config.toml
model = "audio-text matching model"
dataset = "synthesized solo parts of chorales (CocoChorales)"
train_examples = 39062
n_mels = 80
hop_length = 160
input = "mfcc"
spec_augment = true
win_length = 400
encoder_arch = "transformer"
encoder_norm = "layernorm_no_bias"
encoder_norm_position = "pre"
encoder_activation = "star_relu"
encoder_mlp_ratio = 4
encoder_head_dim = 48
encoder_fused_qkv = false
encoder_bias = "all"
encoder_qk_norm = false
encoder_parallel_block = false
encoder_inner_norm = false
encoder_drop_path = 0.15
encoder_subsampling = 2
encoder_layers = 8
encoder_width = 192
encoder_positions = "learned"
fusion = "prefix"
tokenizer = "word"
vocab_size = 56
fusion_encoder_width = 256
fusion_encoder_layers = 6
fusion_encoder_norm = "layernorm_no_bias"
fusion_encoder_norm_position = "pre"
fusion_encoder_activation = "swiglu"
fusion_encoder_mlp_ratio = 2.67
fusion_encoder_head_dim = 64
fusion_encoder_fused_qkv = true
fusion_encoder_bias = "none"
fusion_encoder_qk_norm = false
fusion_encoder_layer_scale_init = 0.01
fusion_encoder_parallel_block = false
fusion_encoder_inner_norm = false
fusion_encoder_positions = "rope"
fusion_encoder_connector = "mlp"
init = "lecun_normal"
residual_init = "none"
optimizer = "soap"
beta2 = 0.95
lr = 0.0014
beta1 = 0.9
shampoo_beta = 0.95
eps = 1e-08
precondition_frequency = 25
max_precond_dim = 512
one_sided = false
adamw_lr_other_params = 0.00078
grad_clip = 0.5
steps = 9400
batch_size = 256
epochs = 61.6
lr_schedule = "cosine"
final_lr_fraction = 0.01
warmup_steps = 470
weight_decay = 0.1
adamw_weight_decay_other_params = 0
Rows from block 4 of the audio encoder of a small audio-text matching model, named by matrix and row number. Rows with one number belong to one neuron. Each number is 128 + 24 x the weight over its row's rms, rounded and kept within 0 to 255. All counts start at 0.
Before each neuron's rows are labels from the 100 clips, of 14848, where the neuron reaches its highest value: "top examples" is what is common among them. Only what is clearly more common there than usual is listed. The data: synthesized solo parts of chorales (CocoChorales). In brackets: how many of the 100.
# fc1: MLP up (encoder.blocks.4.mlp.fc1.weight, 768x192), inputs 96-191
# fc2: MLP down (encoder.blocks.4.mlp.fc2.weight, 192x768, transposed), outputs 96-191

top examples: note D4 (76); tuba (59); note C4 (55); note D#4 (46)
fc1.624 [147 123  88 104 164 139 129 156 129  80 104 110 135 123 119 192  89 132 134 121 153 124  93 164 108 189 129 175  96 128 133 133 154 136 141 112 110 113 116 110 145 156 100 148 110  95 161 111 152 138 123 127 142 149 135 128 119 105 122 115 142 126 139 154 146 123 117 123  97 149 186 136 131 136 126 129 104 123 159 201 100  89 155 128 126 110 131 124  74 130 124 111 137 119 101 177]
fc2.624 [123 111  98 122 147 115 102 149 125 127 181 136 186 111 122 140 131 139 107 123 132 111 150 160  67 140 158  92 119 130 150 134 149 118 152 128 106 113 141 137 117 149 147 165 104 131 127 108 156 147 117 138 106 139 128 131 156 136 127 161 122 165 111 140 136 143 131 110 130 147  93 141 120  64 152  92 158 145 138 120 106 134 121 139  89 138 143 157 135 126 136 132 157 163 139  84]

top examples: cello (54); note A3 (49); note E3 (27)
fc1.446 [128 111 131 113 111 131 115 134 128 159 119 150 125 162 161 122  97 153  86  60 166 140 128 109 132 152 114 147 142 109  89 119 146 174 104 119 123 106 143  93 144 115  83 139 128 145 150 108  71 149 113 140  98 149 159 110 134 168 128 127 113 120 133 121 158 119 119 111 118 130 139 146  93  77 128 147 131 128 140 111 125 184 121 127 120  96 157 117 106 115 128 163 110 156 125  68]
fc2.446 [ 99 138 126  85 153  74 125 125 108 162 149 155 132 115 145 113 140  96 137 134 108 163 130 107 151  95 134 103 125 150 115 123  86 121 149 153 200 123 151 115 130 152 120 110 145 138 131 124 139 154 143 110  83 127 150 118 167  73 110 112 126 110 166 130 145  58 152 176 132 124 107 134 107 155  77 128 123 111 139 108  94 109 160  94 133 126 148 171 130 119 124 121 135 116  98 137]

top examples: note A4 (98); note A#4 (59); note G4 (35); note B4 (33)
fc1.323 [104 132 145 128 116 117 130 119 112 117 121 137 133 135 113 115 114 112 154 146 139 121  99 146  96  76 154  97 149 181  94 122 135  95 104 150 110  86 112 147 130 126 156 130 117 123 129 129 169 122 122 133 149 127 151 144 124 170  75 130 120 144 138  92 149 118 200 130  99 119 138 147  66 138 142 123 109 174 109 139 140 163 127 131 141 134 179 130  95 117 120 139 147 153 124  53]
fc2.323 [130 131 115 118 131 153 122 155 113 157 161 102  94 108 101  79 124 117  96 127 109 121 107 119 124 132 124 146  69 129 132 133 139 167 149 144 120 121 125 151 135 118 115 136 143  91 185 139 154 145 102 146 141 109 128 122 167  95 136 114 131 104 103 147 102  70 181 173 127 144 136 144 133 145  88  87 146  99 105 147 107 131 127 121 138 193 120 120 114  97 115 125 170 167 104 112]

top examples: cello (57); note E4 (51); note D4 (38); note C#3 (31)
fc1.553 [116 125  99 113 106  90 105 177 173  96 119 115 104 151 164  99 134 138 112 131  83 138 130 129 137 143 123 143 142 165 195  94  96 180 105 145 148 150 146 137 110 124 117 104 126 126 108 144  96 155 136  98 115 149  92 137 122 107 136  95 118 114 157 141  99 128 160 104 131  74 133 123  84 132 119 143 101 157 163 146 144 136 115 105 106 100 113 131 109  91 106 130 127 118 112 157]
fc2.553 [172 156 145 188 132 107 124 153 163 176 116 100  95 147 109 156 132 153 117 128 142 144 129  80 134  96  95  83 110 174 172 118  90 105  94 130 146 151 154 113 167  87 134 172 118 142  79 135 129 140 146  92  92 103 170  96 154 103 110 134 158 145 159 105 153 128 127 136 127  86 137 143 113 121 121 143 137 118 112 170 113 119 135 122 181  89 166 184 121 150 130  94 158 160 121 149]

top examples: note D4 (50); clarinet (43); note D#4 (41); viola (27)
fc1.50 [115 110 101 141 123 127 102 105 116 132 133 155 169 127 155 108 119 145 148 109 125 144  98 115 123 122 133 164 111 171 152 148 152 185 116 141 119 136 120 106 126  94 122  99 129 145 125 140  94 128  91 110 125 163 102 141 123  99 126 108 137 142 129 150 117 105 124 149 131 117 143 190 163 113 114 109 111 143 130 127 101 158 152  80 139 139 149  94 142 103 161 127 129 118 136 173]
fc2.50 [143 123  88 145 139 145 122 145 131 145 127 122  91 155 103 127 153 142 102 114 161 130 173  80 120 102 139 119 110 177 127 125 102 133 153 146 144 125 136 141 125 125 129 162 126 128  97 125 134 146 120 101 103  90 172 142 111 115  89 120 127  91 151 134 146 105 158 125 125 138 133 131 108 173 118 186 138 143 134 132 105 114 112 145 159 110 115 181 184 147 130 122 183 165 110 100]

top examples: note A4 (63); horn (52)
fc1.36 [144 182 117 112 118 111 135 133 157 135 110  97 153 130 115 152 153 108 155 160 184 120 113 142 109  90 105 109 116  77 165 132 109 147 108 139 127 142  97 165 120  99 111 156 163 109 153 158 161 152  98 132 149 120 124 185 123 149 136 121 143 133 149 137  92  97 144 142 132 144 136 131 118  71 168 131 139 113 135  97 119 157 151  76 102 145 164 175 108 152 151 130 167 103 104 136]
fc2.36 [115 126 105 100 120 124 136 126 136 139 160 133 118 136  94 131 134 179 123 125 102 126 144 135 177 136 114  85 141 142 140 130 131 126 150 145 133 143 116 151 134 162 144 157  93 151  64 146 121 128 124 134 105 100 111 149 139 123  72 141 131 133 164 123 131 102 145 116 101 141  94 169 142 163 110 148 116 115 104 100 147 124 149 134 164 127 134 175 141 148  68 147 145 133 131 131]

top examples: note D4 (96); clarinet (61); note C#4 (35)
fc1.527 [148 100 135 150 133 125 123 128 151 139  90 103 204 145 110  92 133  88 119 108  78 117 120 146  63 139 148 133 104 102 119  81 126 151 113 104 114 135 120 125 137 147 107 142 135 101 124 125 124 124 122 140 126 114 180 149 156 179 151 160 105 133  94 135  96 146 132 124 120 136 131  58 104 168 138 127 114 151 125 114 100 111 131 122 155 109 162 127  80 138 141 114 160 146 118 136]
fc2.527 [132 107 112  98 131 102 134 115 151 158 177 116 122 120 135 159 158 136 152 107 153 136  98 102 132  95 138 103 125 140 150 123 122 138 116 165 147 143 137 140 141 100 145 156 132 163 104 104 120 114 133 105 136 147 189 171 119 118  91 149 126 100 162 120 109  96 115 123 125 122 136 169 126 141 105 141 137 100 142 137 121 109 123 138 136 102 143 165 168 138 160 106 113 139 125 135]

top examples: note A4 (100); horn (80); note B4 (54)
fc1.106 [167 147 120 105 164 155 164 134  98 135  89 153  97 110 135 117 119  93 126 130 152 146 136 115 112 120 156  96 113 125 152 128 135 146 102 165  92 116 131 160 157 109 151  97 142 116 124 114 159 147  76 207 140 114 128 125 104 144 129 139 104 115 133 153 116 146 168 132 104 142 141 136  78  94 138 111 148 174 128 150 134 131 109 156 140 117 135 103 105 109  94 158 135 133 134  70]
fc2.106 [144 131 128 147 121 136 114 133 136 161 183 132 107 140  95 120 127 107 132 118  80 109 106  88 178 122 127 118  85 143 122 116 111 165 167 158 135 131 123 130 134 150 107 157 106  85 144 176 164 118 108 130 144 117 132 113 143 139 138 143  88 100 137 138 135  82 172 157 133 138 135 146 157 173 105  78 163  97 121 121 126 136 146  86 142 168 115 158 130  84 109 150 151 148 105 118]

top examples: cello (89); note C#3 (66); note G#3 (47); note F#3 (36)
fc1.416 [133 145  82 152 150 137 152 154 103  83 136 104 133 167 114 143 120 127 139 150 112 176 112 124 114 124  98 138 150 125 119 167 121 139 127 161 153 151 113 160  95 140 106  88 139 134 164 144 102 124  93 128 140 164 115 136 129  90 128 121 138 149 130 111 150 132 123 124 132 169 176  89 158 152 150 139 135 110 173 126 180 116 134 115 153  93 151 103 123 120 102 141 159 139 112 118]
fc2.416 [176 135 138 159  93 170 110 168 114 160 139  93 108 115 128 109 119 156 118 109 114 118 138 107 130 111 105 118 136 123 123 117 129 110 159 125 151 135 149 132 111 129 136 126  94 125 117 164 146 135 101 110 120 103 120 107 111  70  81 128 142 123 158 127 124 141 140 107 141 160  87 127  83 101 105 155 124 135 131 161 122 105 148 101 164 133 172 139 145 131 147 122 110 135 100 163]

top examples: cello (94); note G#3 (49); note C#4 (46); note C#3 (44)
fc1.642 [130 130  89 157 120 129 126 118 137  97 147 134 143 160 152 141 127 129 126 135 110 180 113 135 105 135 137 157 137 168 148 164 123 162 100 155 139 151 165 112  87 150 118 137 147 112 108 144 118 119 142 153 117 181 163 127 142 107 121 137 162  97 155 132 117 121 130 143 115 113 160 102 122 154  96 118 117 139  98 112 156 142  92 138 142  92 135  87 139  93 135 120 165 162 130 134]
fc2.642 [159 135 130 132 150 157  45 172 104 169 108  78 124 133 151 154 131 139 103 145 146 163 132 138 139 105 115 116 127 138 146 132 122 155 156 148 128 163 136 124 152 101 122 137  99 116  91 127 172 101 123 100 109 121 125 128 117  83 105 140 134 121 131  97  92 114 155 118 112 135  96 115  60 145 111 143 101 138 151 150 132 131 130 128 175 104 137 134 125 137 107 125 154 117 131 172]

top examples: note A4 (100); horn (40); saxophone (34); note G4 (34)
fc1.638 [139 127 102 141 160 150 148 139 109 123 144 119 130 137  78 127 143 122 144 122 144 146 164 134 146  82 142 100 190 113 130 129 129 108 131 166 123 105 167 115 160 137 129 100 114 108 111 127 134 138  76 141 112 101 156 115 135 170 118 132  89  92 139  74 111 128 129 112 123 146 120 152 138 137 145 121 167  99 140 150 110 150  89 131 135 177 114 123  94 128  96 176 190 119 143 124]
fc2.638 [146 141 140 134 117 123 128 150 155 158 152 125 106 149  98 126 130 145 143 166 110 118 131  66 167 107 117 109 117 171 114 132 115 183 144 127 118 159 102 142 122 128 126 142 100 160  77 164 147  95  97 106 127 119 149 151 113  98  99 163 125 137 113 124 162 109 144 146 117 135 114 142 111 137 121 136 150 118 127 138 127 133 108 130 196 117 152 186 192 130 107  94 141 136 123 143]

top examples: note A4 (100); violin (69); note B4 (45); note A#4 (31)
fc1.37 [150  85  99 125 122 100 105 126 134 105 132 153 106 123  76 101 146 141 118 155 133 122 137 126  78 102 173 124 195 131 119 131 106 136 145 116  71  88 149 132 134 103 141 122  87 119 109 129 165 109 122 137 105 104 129 112 150 143  81 115 178 130 118 109 144 106 189  99 132 138  86 137 124 160 131  99 139 172 150 130 135 123 129 101 102 134 128 103 111 114 139 152 157 143 151 133]
fc2.37 [155 149 128 142 115 144 129 149 137 134 169 136 100 144  91 125 120 136 103 136  82 141 128 110 148 111 145 110 107 130 107 121 160 173 164 141 108 111 133 114 145 145 108 115 110 102 136 145 146 111  98 140 173 108 106 127 138 126 126 162 168 118 101 127 130  96 166 171 118 170 131 129 141 173 115  82 153 105 123 159  80 139  90 136 178 169 131 167 129  90 115 125 154 150 136 130]

top examples: note D4 (98); note C4 (31); clarinet (30); note F4 (30)
fc1.319 [130 128 150 122 128  91 130 198 176 102 119 101 150 129 132 151 149 131 131  75 141 112 117 108 151 143 147 147  89 157 130 111 100 138  91 125 156 127 118 149 124 159 111 144 112 107 148 159  94 131 108  96 119 134 142 157 144 142 179 137 144  94 121  99 104 104 121 172 121 137 130  98 140 129 124  90  76 129  91 122 123 110 116 106 133 103 186 111 101  96 144 116 164 119 128 141]
fc2.319 [120 145  94 136 108 104  89 144 170 138 146 116 108 105 112 175 124 140  84 179 139 137  93 161 149  92 134 149 137 133 123 117 176  83 117 155 159 142 114 122 133 115 152 190 153 139 154 138 132 138 128 116 122 145 160 168 129 116  97 153  86 117  91  77 111 171 177  88 122 113 143 100 106 131  92 123 142 128 117 145 154 143 158 120 137 158 136 168 122 129 130  95 136 124 116 129]

top examples: note A4 (100); violin (67); note G4 (30); viola (29)
fc1.261 [104  99 147 115 140  83 121 180 180  79 148 142 131 145 132 108 106 112 142 128 126 156 131 141 118 114 122 147 144 135 146 115 102 169 105 153 130 116 190 147 108 104 128 129 138 115  94 148  95 124 119  99 111 143 116 158 138 151  81 145 137  94 176 179  91 122 154 105 114  88 118 156  73 139 121 129 160 194 128 156 149 130 129 106 126 156 136 103  97 132 156 131 160 131 139 145]
fc2.261 [142 116 106 151 119 128 156 171 107 186 106 123 129 114 112 123 118 129 124 120 115 145 114  92 151  88 137 101  68 169 135 149 139 145 131 136 136 126 185 119 129 120 111 145 112  99 122 127 146 131 147 113 151  76 154 112 131 133 132 123 156 143  92 123 155 110 176 156 107 134 125 118 140 190 102  87  85 104  82 114  83 136 145 133 157 118 153 189 136  99 104 123 164 158 134 145]