python train.py --model="audio-text matching model" --encoder_fused_qkv=false --tokenizer="word" --fusion_encoder_mlp_ratio=2.67 --fusion_encoder_parallel_block=false --epochs=61.6 --final_lr_fraction=0.01
Rows from block 2 of the audio encoder, named by matrix and row number. Rows with one number belong to one neuron. Each number is 500 + 25 x the weight over its row's rms, rounded and kept within 0 to 999. All counts start at 0. Numbers have three digits each. After the name is the row's rms in percent of the matrix's.
# fc1: MLP up (encoder.blocks.2.mlp.fc1.weight, 768x192), inputs 64-127
# fc2: MLP down (encoder.blocks.2.mlp.fc2.weight, 192x768, transposed), outputs 64-127
fc1.551 100:484493471533506543496516524497502558494449501493522505482471531508519490522541536503511478477513550512474508460542525478516457488530541444508499511447513441498491507468432443505474497489572497
fc2.551 090:527483470503506471484502501497519469486524530503471513495507486463529518421534502495518519514496499494462535520495497514482501522487486532494544491529456487525516507501519485521497491486511496
fc1.552 105:469459504513524517515451473559531501538527493500491506467498470464499501490515491503521438458455496512508489510495508500468543448498495509475478466455485467523461470516530519490490503519468489
fc2.552 116:465500508531484461492465534527508485540550505495504564520529510476512515501473535533512490497466478523479499537503456540509483467489465514476515491444498497467487482474522506455547525503484509
fc1.553 095:496534472492550505500521502520505501512508469499504493503556496509530497493447516503538467521479496526471478486501452548506490515465524551508468456503492483523506490494506514502566482556489534
fc2.553 109:483519511477506482464493517487487544488493509503499541533502469510494495511479467504503511490518498509478527541496465550516494484462483476484484514515483478529523494488501500468488435511537525
fc1.554 097:458528498483523498507508559460500493495477529501489504523471479505528445472493485465509494535520501481487514484516518514484528456505489509506486528491464475487578514520516509490474485480482498
fc2.554 093:515512519488502472490473536476497499503509495499516440520500516519527531504540499482530483524493509506500489511430554510502496471489506482544531469494477516438489487483521475487463487501508467
fc1.555 103:479498485492471472524532527499508499511516493501522510522530473460508523579500481481470478530475503505486481496502461476540493511518518485466477506510542483461536496499504481481491521481536485
fc2.555 105:507534519504554505512532511513463504542476504515479481514560481487498500540520482476480455501483506499461525512535500502511463459532503513519502519502445526480503525487534504507492467546491486
fc1.556 100:467502503492547518516522481526520499476474531483479477514500522487434476557476538465534497495530516489479490459547527510489526539516473466548487520488524462497484457479485509505520486527480473
fc2.556 117:472438473487491476508491483468526450488478523517495530474482537490548520455529491458533483504532485513512503514485492486474488513528499498536514500477474494504543512516477481509455467474490504
fc1.557 095:509499472494482519525486528470486504520474517508528493498486526499491525472497503488530500479453459460494522486497496464484494506504503515500475488472498460503530478508500481495448495492495505
fc2.557 090:520538462513467487538481505511489476484499503485468476479510527519524513465492481525505493508493503493458529487461505498456524531485432492531514544557513504488494507498515500464549526490486504
fc1.558 092:489492501505442519486518527516470506507483468532501488479498522526495472468509458479503500530511473491524490499486455517493464511528472465481457488506470508557485483509486484493525518480532499
fc2.558 101:517522478484476477506471522509497434459461475534469540509504439450527522490492506506503533515497494490481497510471501513516493580493509494500472521504477481482484538516487494514485524490512502
fc1.559 090:505500502506526470530489533528430463498538510505484477518479513486520540493480489499482474555506507497522436477513509451497491502486514536527517424473460476482497493505506532482479513481466470
fc2.559 096:486500504501461472488508489524453481479467507473523516485534518544467506491479508464489475478488500474501486502520485524538505473514496476497503491484436507433476517493540468503463522461505511
fc1.560 106:497500516525532466560478530537475450520488539501477482518509447522469505522487528522478516469480496526474496450463496481514453511500492519476506514516496485486495517531475524495460505498511524
fc2.560 101:499517494492453485497502512469511472453495485507500496526521546525511507497485486487471497514506523528516522492533543487486548511483509506541506541497512504443449508487493498494454504492463501
fc1.561 098:505510479494537489494518507494493537494484511515498459513461528504490473460548502463485492489540511520483457498525461480511529480493517506545507483489524477505465494467505540460477468495465526
fc2.561 104:491491442487516482494483495462485471495442487534526524482489548468541544475502495473531472542521534486508483538495513504469479553511512495521499510525493467506535510476525467527474494431503535
fc1.562 097:537518475542470542478482527455531516493488491497487448504541481524504527529489483496518494481504533476479520574515530507485512468480502460476496471508481483496492485499495508494460438502514501
fc2.562 107:530535495513506494544504497493484469457516480517497487516506492479487513492504511481460464514481503470517537509529528507511508541523522524462503511525426526506475515492490461504503515501486530
fc1.563 098:460498494507505543474522501515500517489493546468492490491508483479497502484515504493553524496465539529509493539514557489527531458528519480472514531513481443494492521526530525512519468521532492
fc2.563 098:536487475505486489488493534507512519517531484515512507448536548459491495483499531496443473498488477491455520472523499508484477491515472494499543461474456505482499477509528469450513544520483474
fc1.564 095:483514485547582505503468537500540468488484512478521503481515517478548475522501485550490526479471445509486488556500452522482498512501469511531484485477500561460514468522494488520533526495494516
fc2.564 087:542503436504502484511537511522537521469486513491515486520518534490495504487555502514501496491514512514479490501500532475508518516457498492513509515514493482540541526468517485510500505508502518
fc1.565 108:484501494500509478511529530548516503483480509513465482496501480452479550486480559518496520512518496454473498498498542489530528513497482491495504526510484508516521495456500495476495475480496479
fc2.565 101:529537495529494436500504466507517436507500507510464456501522470510502498480509496552545494520519491491505450462508501540499523517438473509483523458508451498489512487484527494508529499490532470
fc1.566 100:510472518546496481531470539520496493507479544501494510516477483469497511544507527513511517458474482485461464507483538506524484526474465503498510514518500515441516501519494519515507518452522515
fc2.566 112:520524517477418474490484491472528514479482486519500512518496493489553519523475474526505484476515520537491517509530537461493539499485532473532520515480507495476487506481501562540497517479445523
fc1.567 096:509493483486526527540520487451508496503510473444492480527479512491459475501498452513522476518532536477500490534464465496526485521517501526507495519520481517466463503519518468487496533529521512
fc2.567 100:522437522515492471479514494507530479510501506470447490526513521541450468531526493475552518544497520474467527504532486521522504527440493495477478502518469527538507494494514476505505479500504556
fc1.568 093:475481486506501568528493514517501528493497496490515478484491513472522497494493483543515490502506504512485494516551482506508521498468527485494460490472523502493501517477493501489462450507457496
fc2.568 104:482484456471544476516517478489468511514492485503524533447516534509481515474476483502521482564537511532501469521484491525521519523501476499539472487511535459545486482510531480501525499522515473
fc1.569 090:477495507511525516577489493486544513520515503506518453503500532500483497454546490494497528421461514513492509464483499457491512523468480476520497522531485518497509526483498517526530491504554506
fc2.569 097:540436489534452503550502490506546461536508478454479450529480535535510504489536477553537505517502469458522515503494485504470519562510498508508485519467535498508514497473480472481504526489531507
fc1.570 103:465506510509534523457486470514507477469547498485473453534517527447443474529448537499510538543514510481434532479558490529508545513510524461497505542505488507512535508487496502493494468470437502
fc2.570 120:464466473503502482491467479497530472476481489528506525502500559498569534479520497454515485525525508527525499516484505516461487521542507494535520503484489515477568500512484473483469492465447517
fc1.571 113:565498522515458470505462527517485539508534499502488478478462494491537483511466501493470487536509494485513503490518455527465509509496495492511490440487473462464514499517478499470477481513509456
fc2.571 100:514521521532535489541501511533454405489501463490473447499489482529481486508515540490523518551497486515500470466493509536527481514445492534486519448509512514499520511480531456481507519492478504
fc1.572 131:511495513453467454502475564475457504527550467496493461525475529534502480504495507490529510520530507501523529487456469545463541482467483481493493449486488451510525508474497521455491500493486479
fc2.572 128:525497523516509444560492517503451482484556478457494481529470491549476492507496467469529476541517501503484483488487520545476503472511457507500501468507519526488492486485521446472474474510517496
fc1.573 097:474493556485472501484522507540515519495484495536468485523506538509499516485465505513507501508501479495492502495558466502517533498499465471539502501482509496534492518530481507523505494478519506
fc2.573 096:516538469506503492462462506503506516454494461484512486499530478464540541482496539515538497544483498451501521512491507484542526527452486479500488538544501488516499498502551490468444500522517480
fc1.574 094:504465458457505533481506551511481451499468477565486498518496511500519503484504475535518527501492480488494528485479495505507485480502516467521509448457422522530486481467453478458485542421484476
fc2.574 103:544517470494522480480514516480510501471476504531512517467512563474470490488463535535510464529512509504521472501467516486516519514462453449515441522509542528493505502484547512522531538537513489
fc1.575 099:501498530485542462503488492478535543472475492502485503457477517481461507512521497530461542489510457496461423443536454482518485521467506515495501534485488526490521512527486496511508494458534489
fc2.575 110:484523494491503493465510502470449492446442508482518527505493490520541510518461529537475531508506464508514483480506480519504522521485502520502539516498498478527494514527567497482499507491492463
fc1.576 112:486478525505495513497528545515540492518478506497510503456479499544518476495481491531503514537480482519500478495467477508455438454508484495492498489524521516509472491472479482523523511510459516
fc2.576 104:527544476488539504503495467468505471487462485469511531487499486488501498476478551519549483538519504494471516544518488503518525584503491528484495518504507514514470528477512470485464491494496488
fc1.577 107:499508482499511530464522484516476505497536462472564504496485496507513490484514508528474445496489502513457519520496481460529465495502493447507464513531488482462515523481514505495494505530518525
fc2.577 104:505474474542502505482487500481515498492459506479499475517512467502471487513499467512536515530528510469497542538516512500544448506465444509495470505519503526515504522494506479489499501495503544
fc1.578 100:498535500502521498508513510534512498548503484532529493495495547472475493492501450522491485500492510529511435488522461464497530513477479537524532507465531481484440499482515476486516505469520490
fc2.578 098:538486474478476515523475513502457523477470520508522506496489506520491530526496550506517464536515533535477524519505482476539513463481516497494517523490501520505491465510529512494519483493506514
fc1.579 101:474483503498506484491522536496520505529486546507442495496506495495497467462452497500487501492419460474515520538496516520513507468530481522501508495532485444550516493550508543471508468497508509
fc2.579 092:550535474521535496509509493540500491518525513502481458498506529464490527479541493516498530517502438490443475484500462480489480545504550497505504457543498536465530485474500511496506490532547510
fc1.580 113:506512495471502499496468490538495486509471509508500549450483515478511495544520461453502518494508482523493481517500488530469494483509481518471465514483501550537493490518466563491516487489518555
fc2.580 097:521500475503516486501497517514509507488498520491533525533526511477512516477475520506464501489459444467450475493486515477493513487463481456513516506501448544486518514457564439536483496496501491
fc1.581 118:498492557480501454482478548503466507508499499467522452495450481515512470507533511499499492521528513494499518520498489553485550475495495469519472472502518465514521510513522474485476464499497503
fc2.581 107:526504514513492454522469514492480451500525494458491456515478493538502513515489482443509475541534520524498538476478543529468483487476449503494512470501494496487495512474530456461479480479534510
fc1.582 097:507523512477532528485537486514536529494477467554477455503497479522512515537508502445476443517503490486532500535536477506504541470490512482509524516498535508557497528520520503530492515505504463
fc2.582 097:449487538447496501462506546491500496525509474525505534528496453476480532553502487550480540475475510465496517481480464522503483485500537492510493495493475493481456498530506522529479492490541477
fc1.583 097:455505510464503469429513500515521463475507510483516498501474503482492486544501516552522547489532520510509524515507509515499536475464513461489470611485459503463527518539528492498541518472486477
fc2.583 089:481501460486498457495511536478512523483481505505509512493482494549515505515524514545500460506471473436448510491522467520514545509485483492555545502530480498477485497461525498499488513513529471
fc1.584 104:494484471494525506489522534505542519513483464492482512505538548457504502526534500474483513527457470550482547497465495484496491520527467498483475478527486527564493481517492513468549504536490523
fc2.584 107:533535484507503504474495528507487531448459510515485517520486494539483522501504451522466481498504511488478504516512442506497480496461487495456482506526503477500553525484507486444498483492508553
fc1.585 105:543506525455505483528472474498478520531487473492480519500516514474527484515507451482518572507513463499486508531515559513522528479534496538469497473485492499518527536507456442438523493522513488
fc2.585 105:547534503502486446518493516498487472491523496498512472476482453540539497464490533535502503543480524480442502434516511548492498548512489535489520482510499511439508544481562482521504526500503510
fc1.586 103:523501508465531490509469489508487508494518501514486545480536492492454546522476523474502498451480506500481464464509451471553495511552449534453515524522555528543525567515474456494508501499496528
fc2.586 101:470512500522501519473480479509462492488503499503519509506508502491493461508456515492437478472499486482528493442540527531514459498534492511457463506510455497499516545501488497505471507506513523
fc1.587 104:501525490480498514498522494516519493493501552498488497486501485505495525496474483530509529486485496546486461469512526511486533452536508506510556554454510507500480476492461487502497517493481477
fc2.587 105:516533462517478521535501515447508477482508473521508516458512489484512474501513556484527523510524495523454468539520544533499500502478502514448539454520503476495482495492522513491471469547515483
fc1.588 112:488507503521527519513529492480537540500515497487524531557484447512442480519485473489497491474487487503505474545507474438539483531503486512543495536502497494487516524516500492476501494529514539
fc2.588 118:490466523518498499530476503551507463529475490487494471515490499511471504520525503530573528529499487465493487506523500496511508489459466468508487495484487495478465503493515534493501517497503537
fc1.589 122:511499506491514537531489489504489519499469511530513542484494519496480494498524486506488478493525507529462511496480520470511504491477475481528440497482488535520521485518501477491520504473521549
fc2.589 109:482504488545501543508476476510503538513496510495493561499520515519493527465492475515500488505522519501518495476489517482455459511475437485496497531484495526528485503490489475492501533481507541
fc1.590 099:495465486464472520481533528493491478532504471549434500501495507514509467497537546504477521530513496521483511476482443463489491484496492462524497469488488503486492523489484510465462523496525496
fc2.590 104:556524482506537482491515490484505512480500478543484516450513531472480480460483553522506503538481548508541503491452480501512503500466451480485441518501518545489477481498546519511544547527522477
fc1.591 099:498483531468525477521498534455503555472489510520546508494475479495512526493539496528435513549493490490495483512497485482476500451541527479516550496491481483496528481470496502482542449491467490
fc2.591 089:527501459529543489480485491512487485465465486505504528496517506537504515478521500510522487550545507494490472497478468486540537541433527521528485470541509495472496532504550477510488498467500479
fc1.592 094:497488508483495494518471472515517468514533533444503505462508463491492478492507481477494529536535540493522487525488497514506474452484468505485451512520538503513492506472458453509508505481493486
fc2.592 101:491500508492508486483521462483500462484486473508463517520518521510484500498513534484486492547500523493475471466520493555495501556489491489507503451510489508478492493496556480533463431528512519
fc1.593 101:532470460533494525530491503483458518491465504491468526434528459516488521524502484526517522459488481479497465497518506485508502501531495462532534503462516520460509507497493504491472460466498481
fc2.593 096:545520483537480510556443492525501468513549525493487499487477517535539527483480483505514524488503499523477494475497524483470520515462450498540522472529502497515538462482524475491515492480461482
fc1.594 098:481511505523479479488448518474479527507510472456497520461468497511487495544500484491491511486542507527507489522502493477494565500472485528496419556475521509502479492507515505487482476498491515
fc2.594 098:518488513476519477524492514462455496518538508499516490502519532490500521497474512453522465534552511498476520513476504500469482497495540547539525495496487495491468531510532452530491467507528473
fc1.595 103:504499477449491473500502464509472496523502535552492525499482503505520511522532494481492522547500507516534523502486490491511477499547497471529503457490439501531504495468462495459509525484494460
fc2.595 100:521542449500512488444513476511500471478488509534483507505491484488477492500495526540470520555491505480538488545435466476497501536465467481498450539517531508499479505521516499507512547513529509
fc1.596 107:477493507472477492567491497497515476511480532479497542467536514486483489487559490475492502520520516523478462467507485485490499460511426466473473524475510518549493480518505531481519482478527533
fc2.596 090:525517471488509493470503538522490514500516502520532523499564507496520501514499486490477461504503498466475494530516549497491512491500496518496523498505450546481478496485577477483457477511481492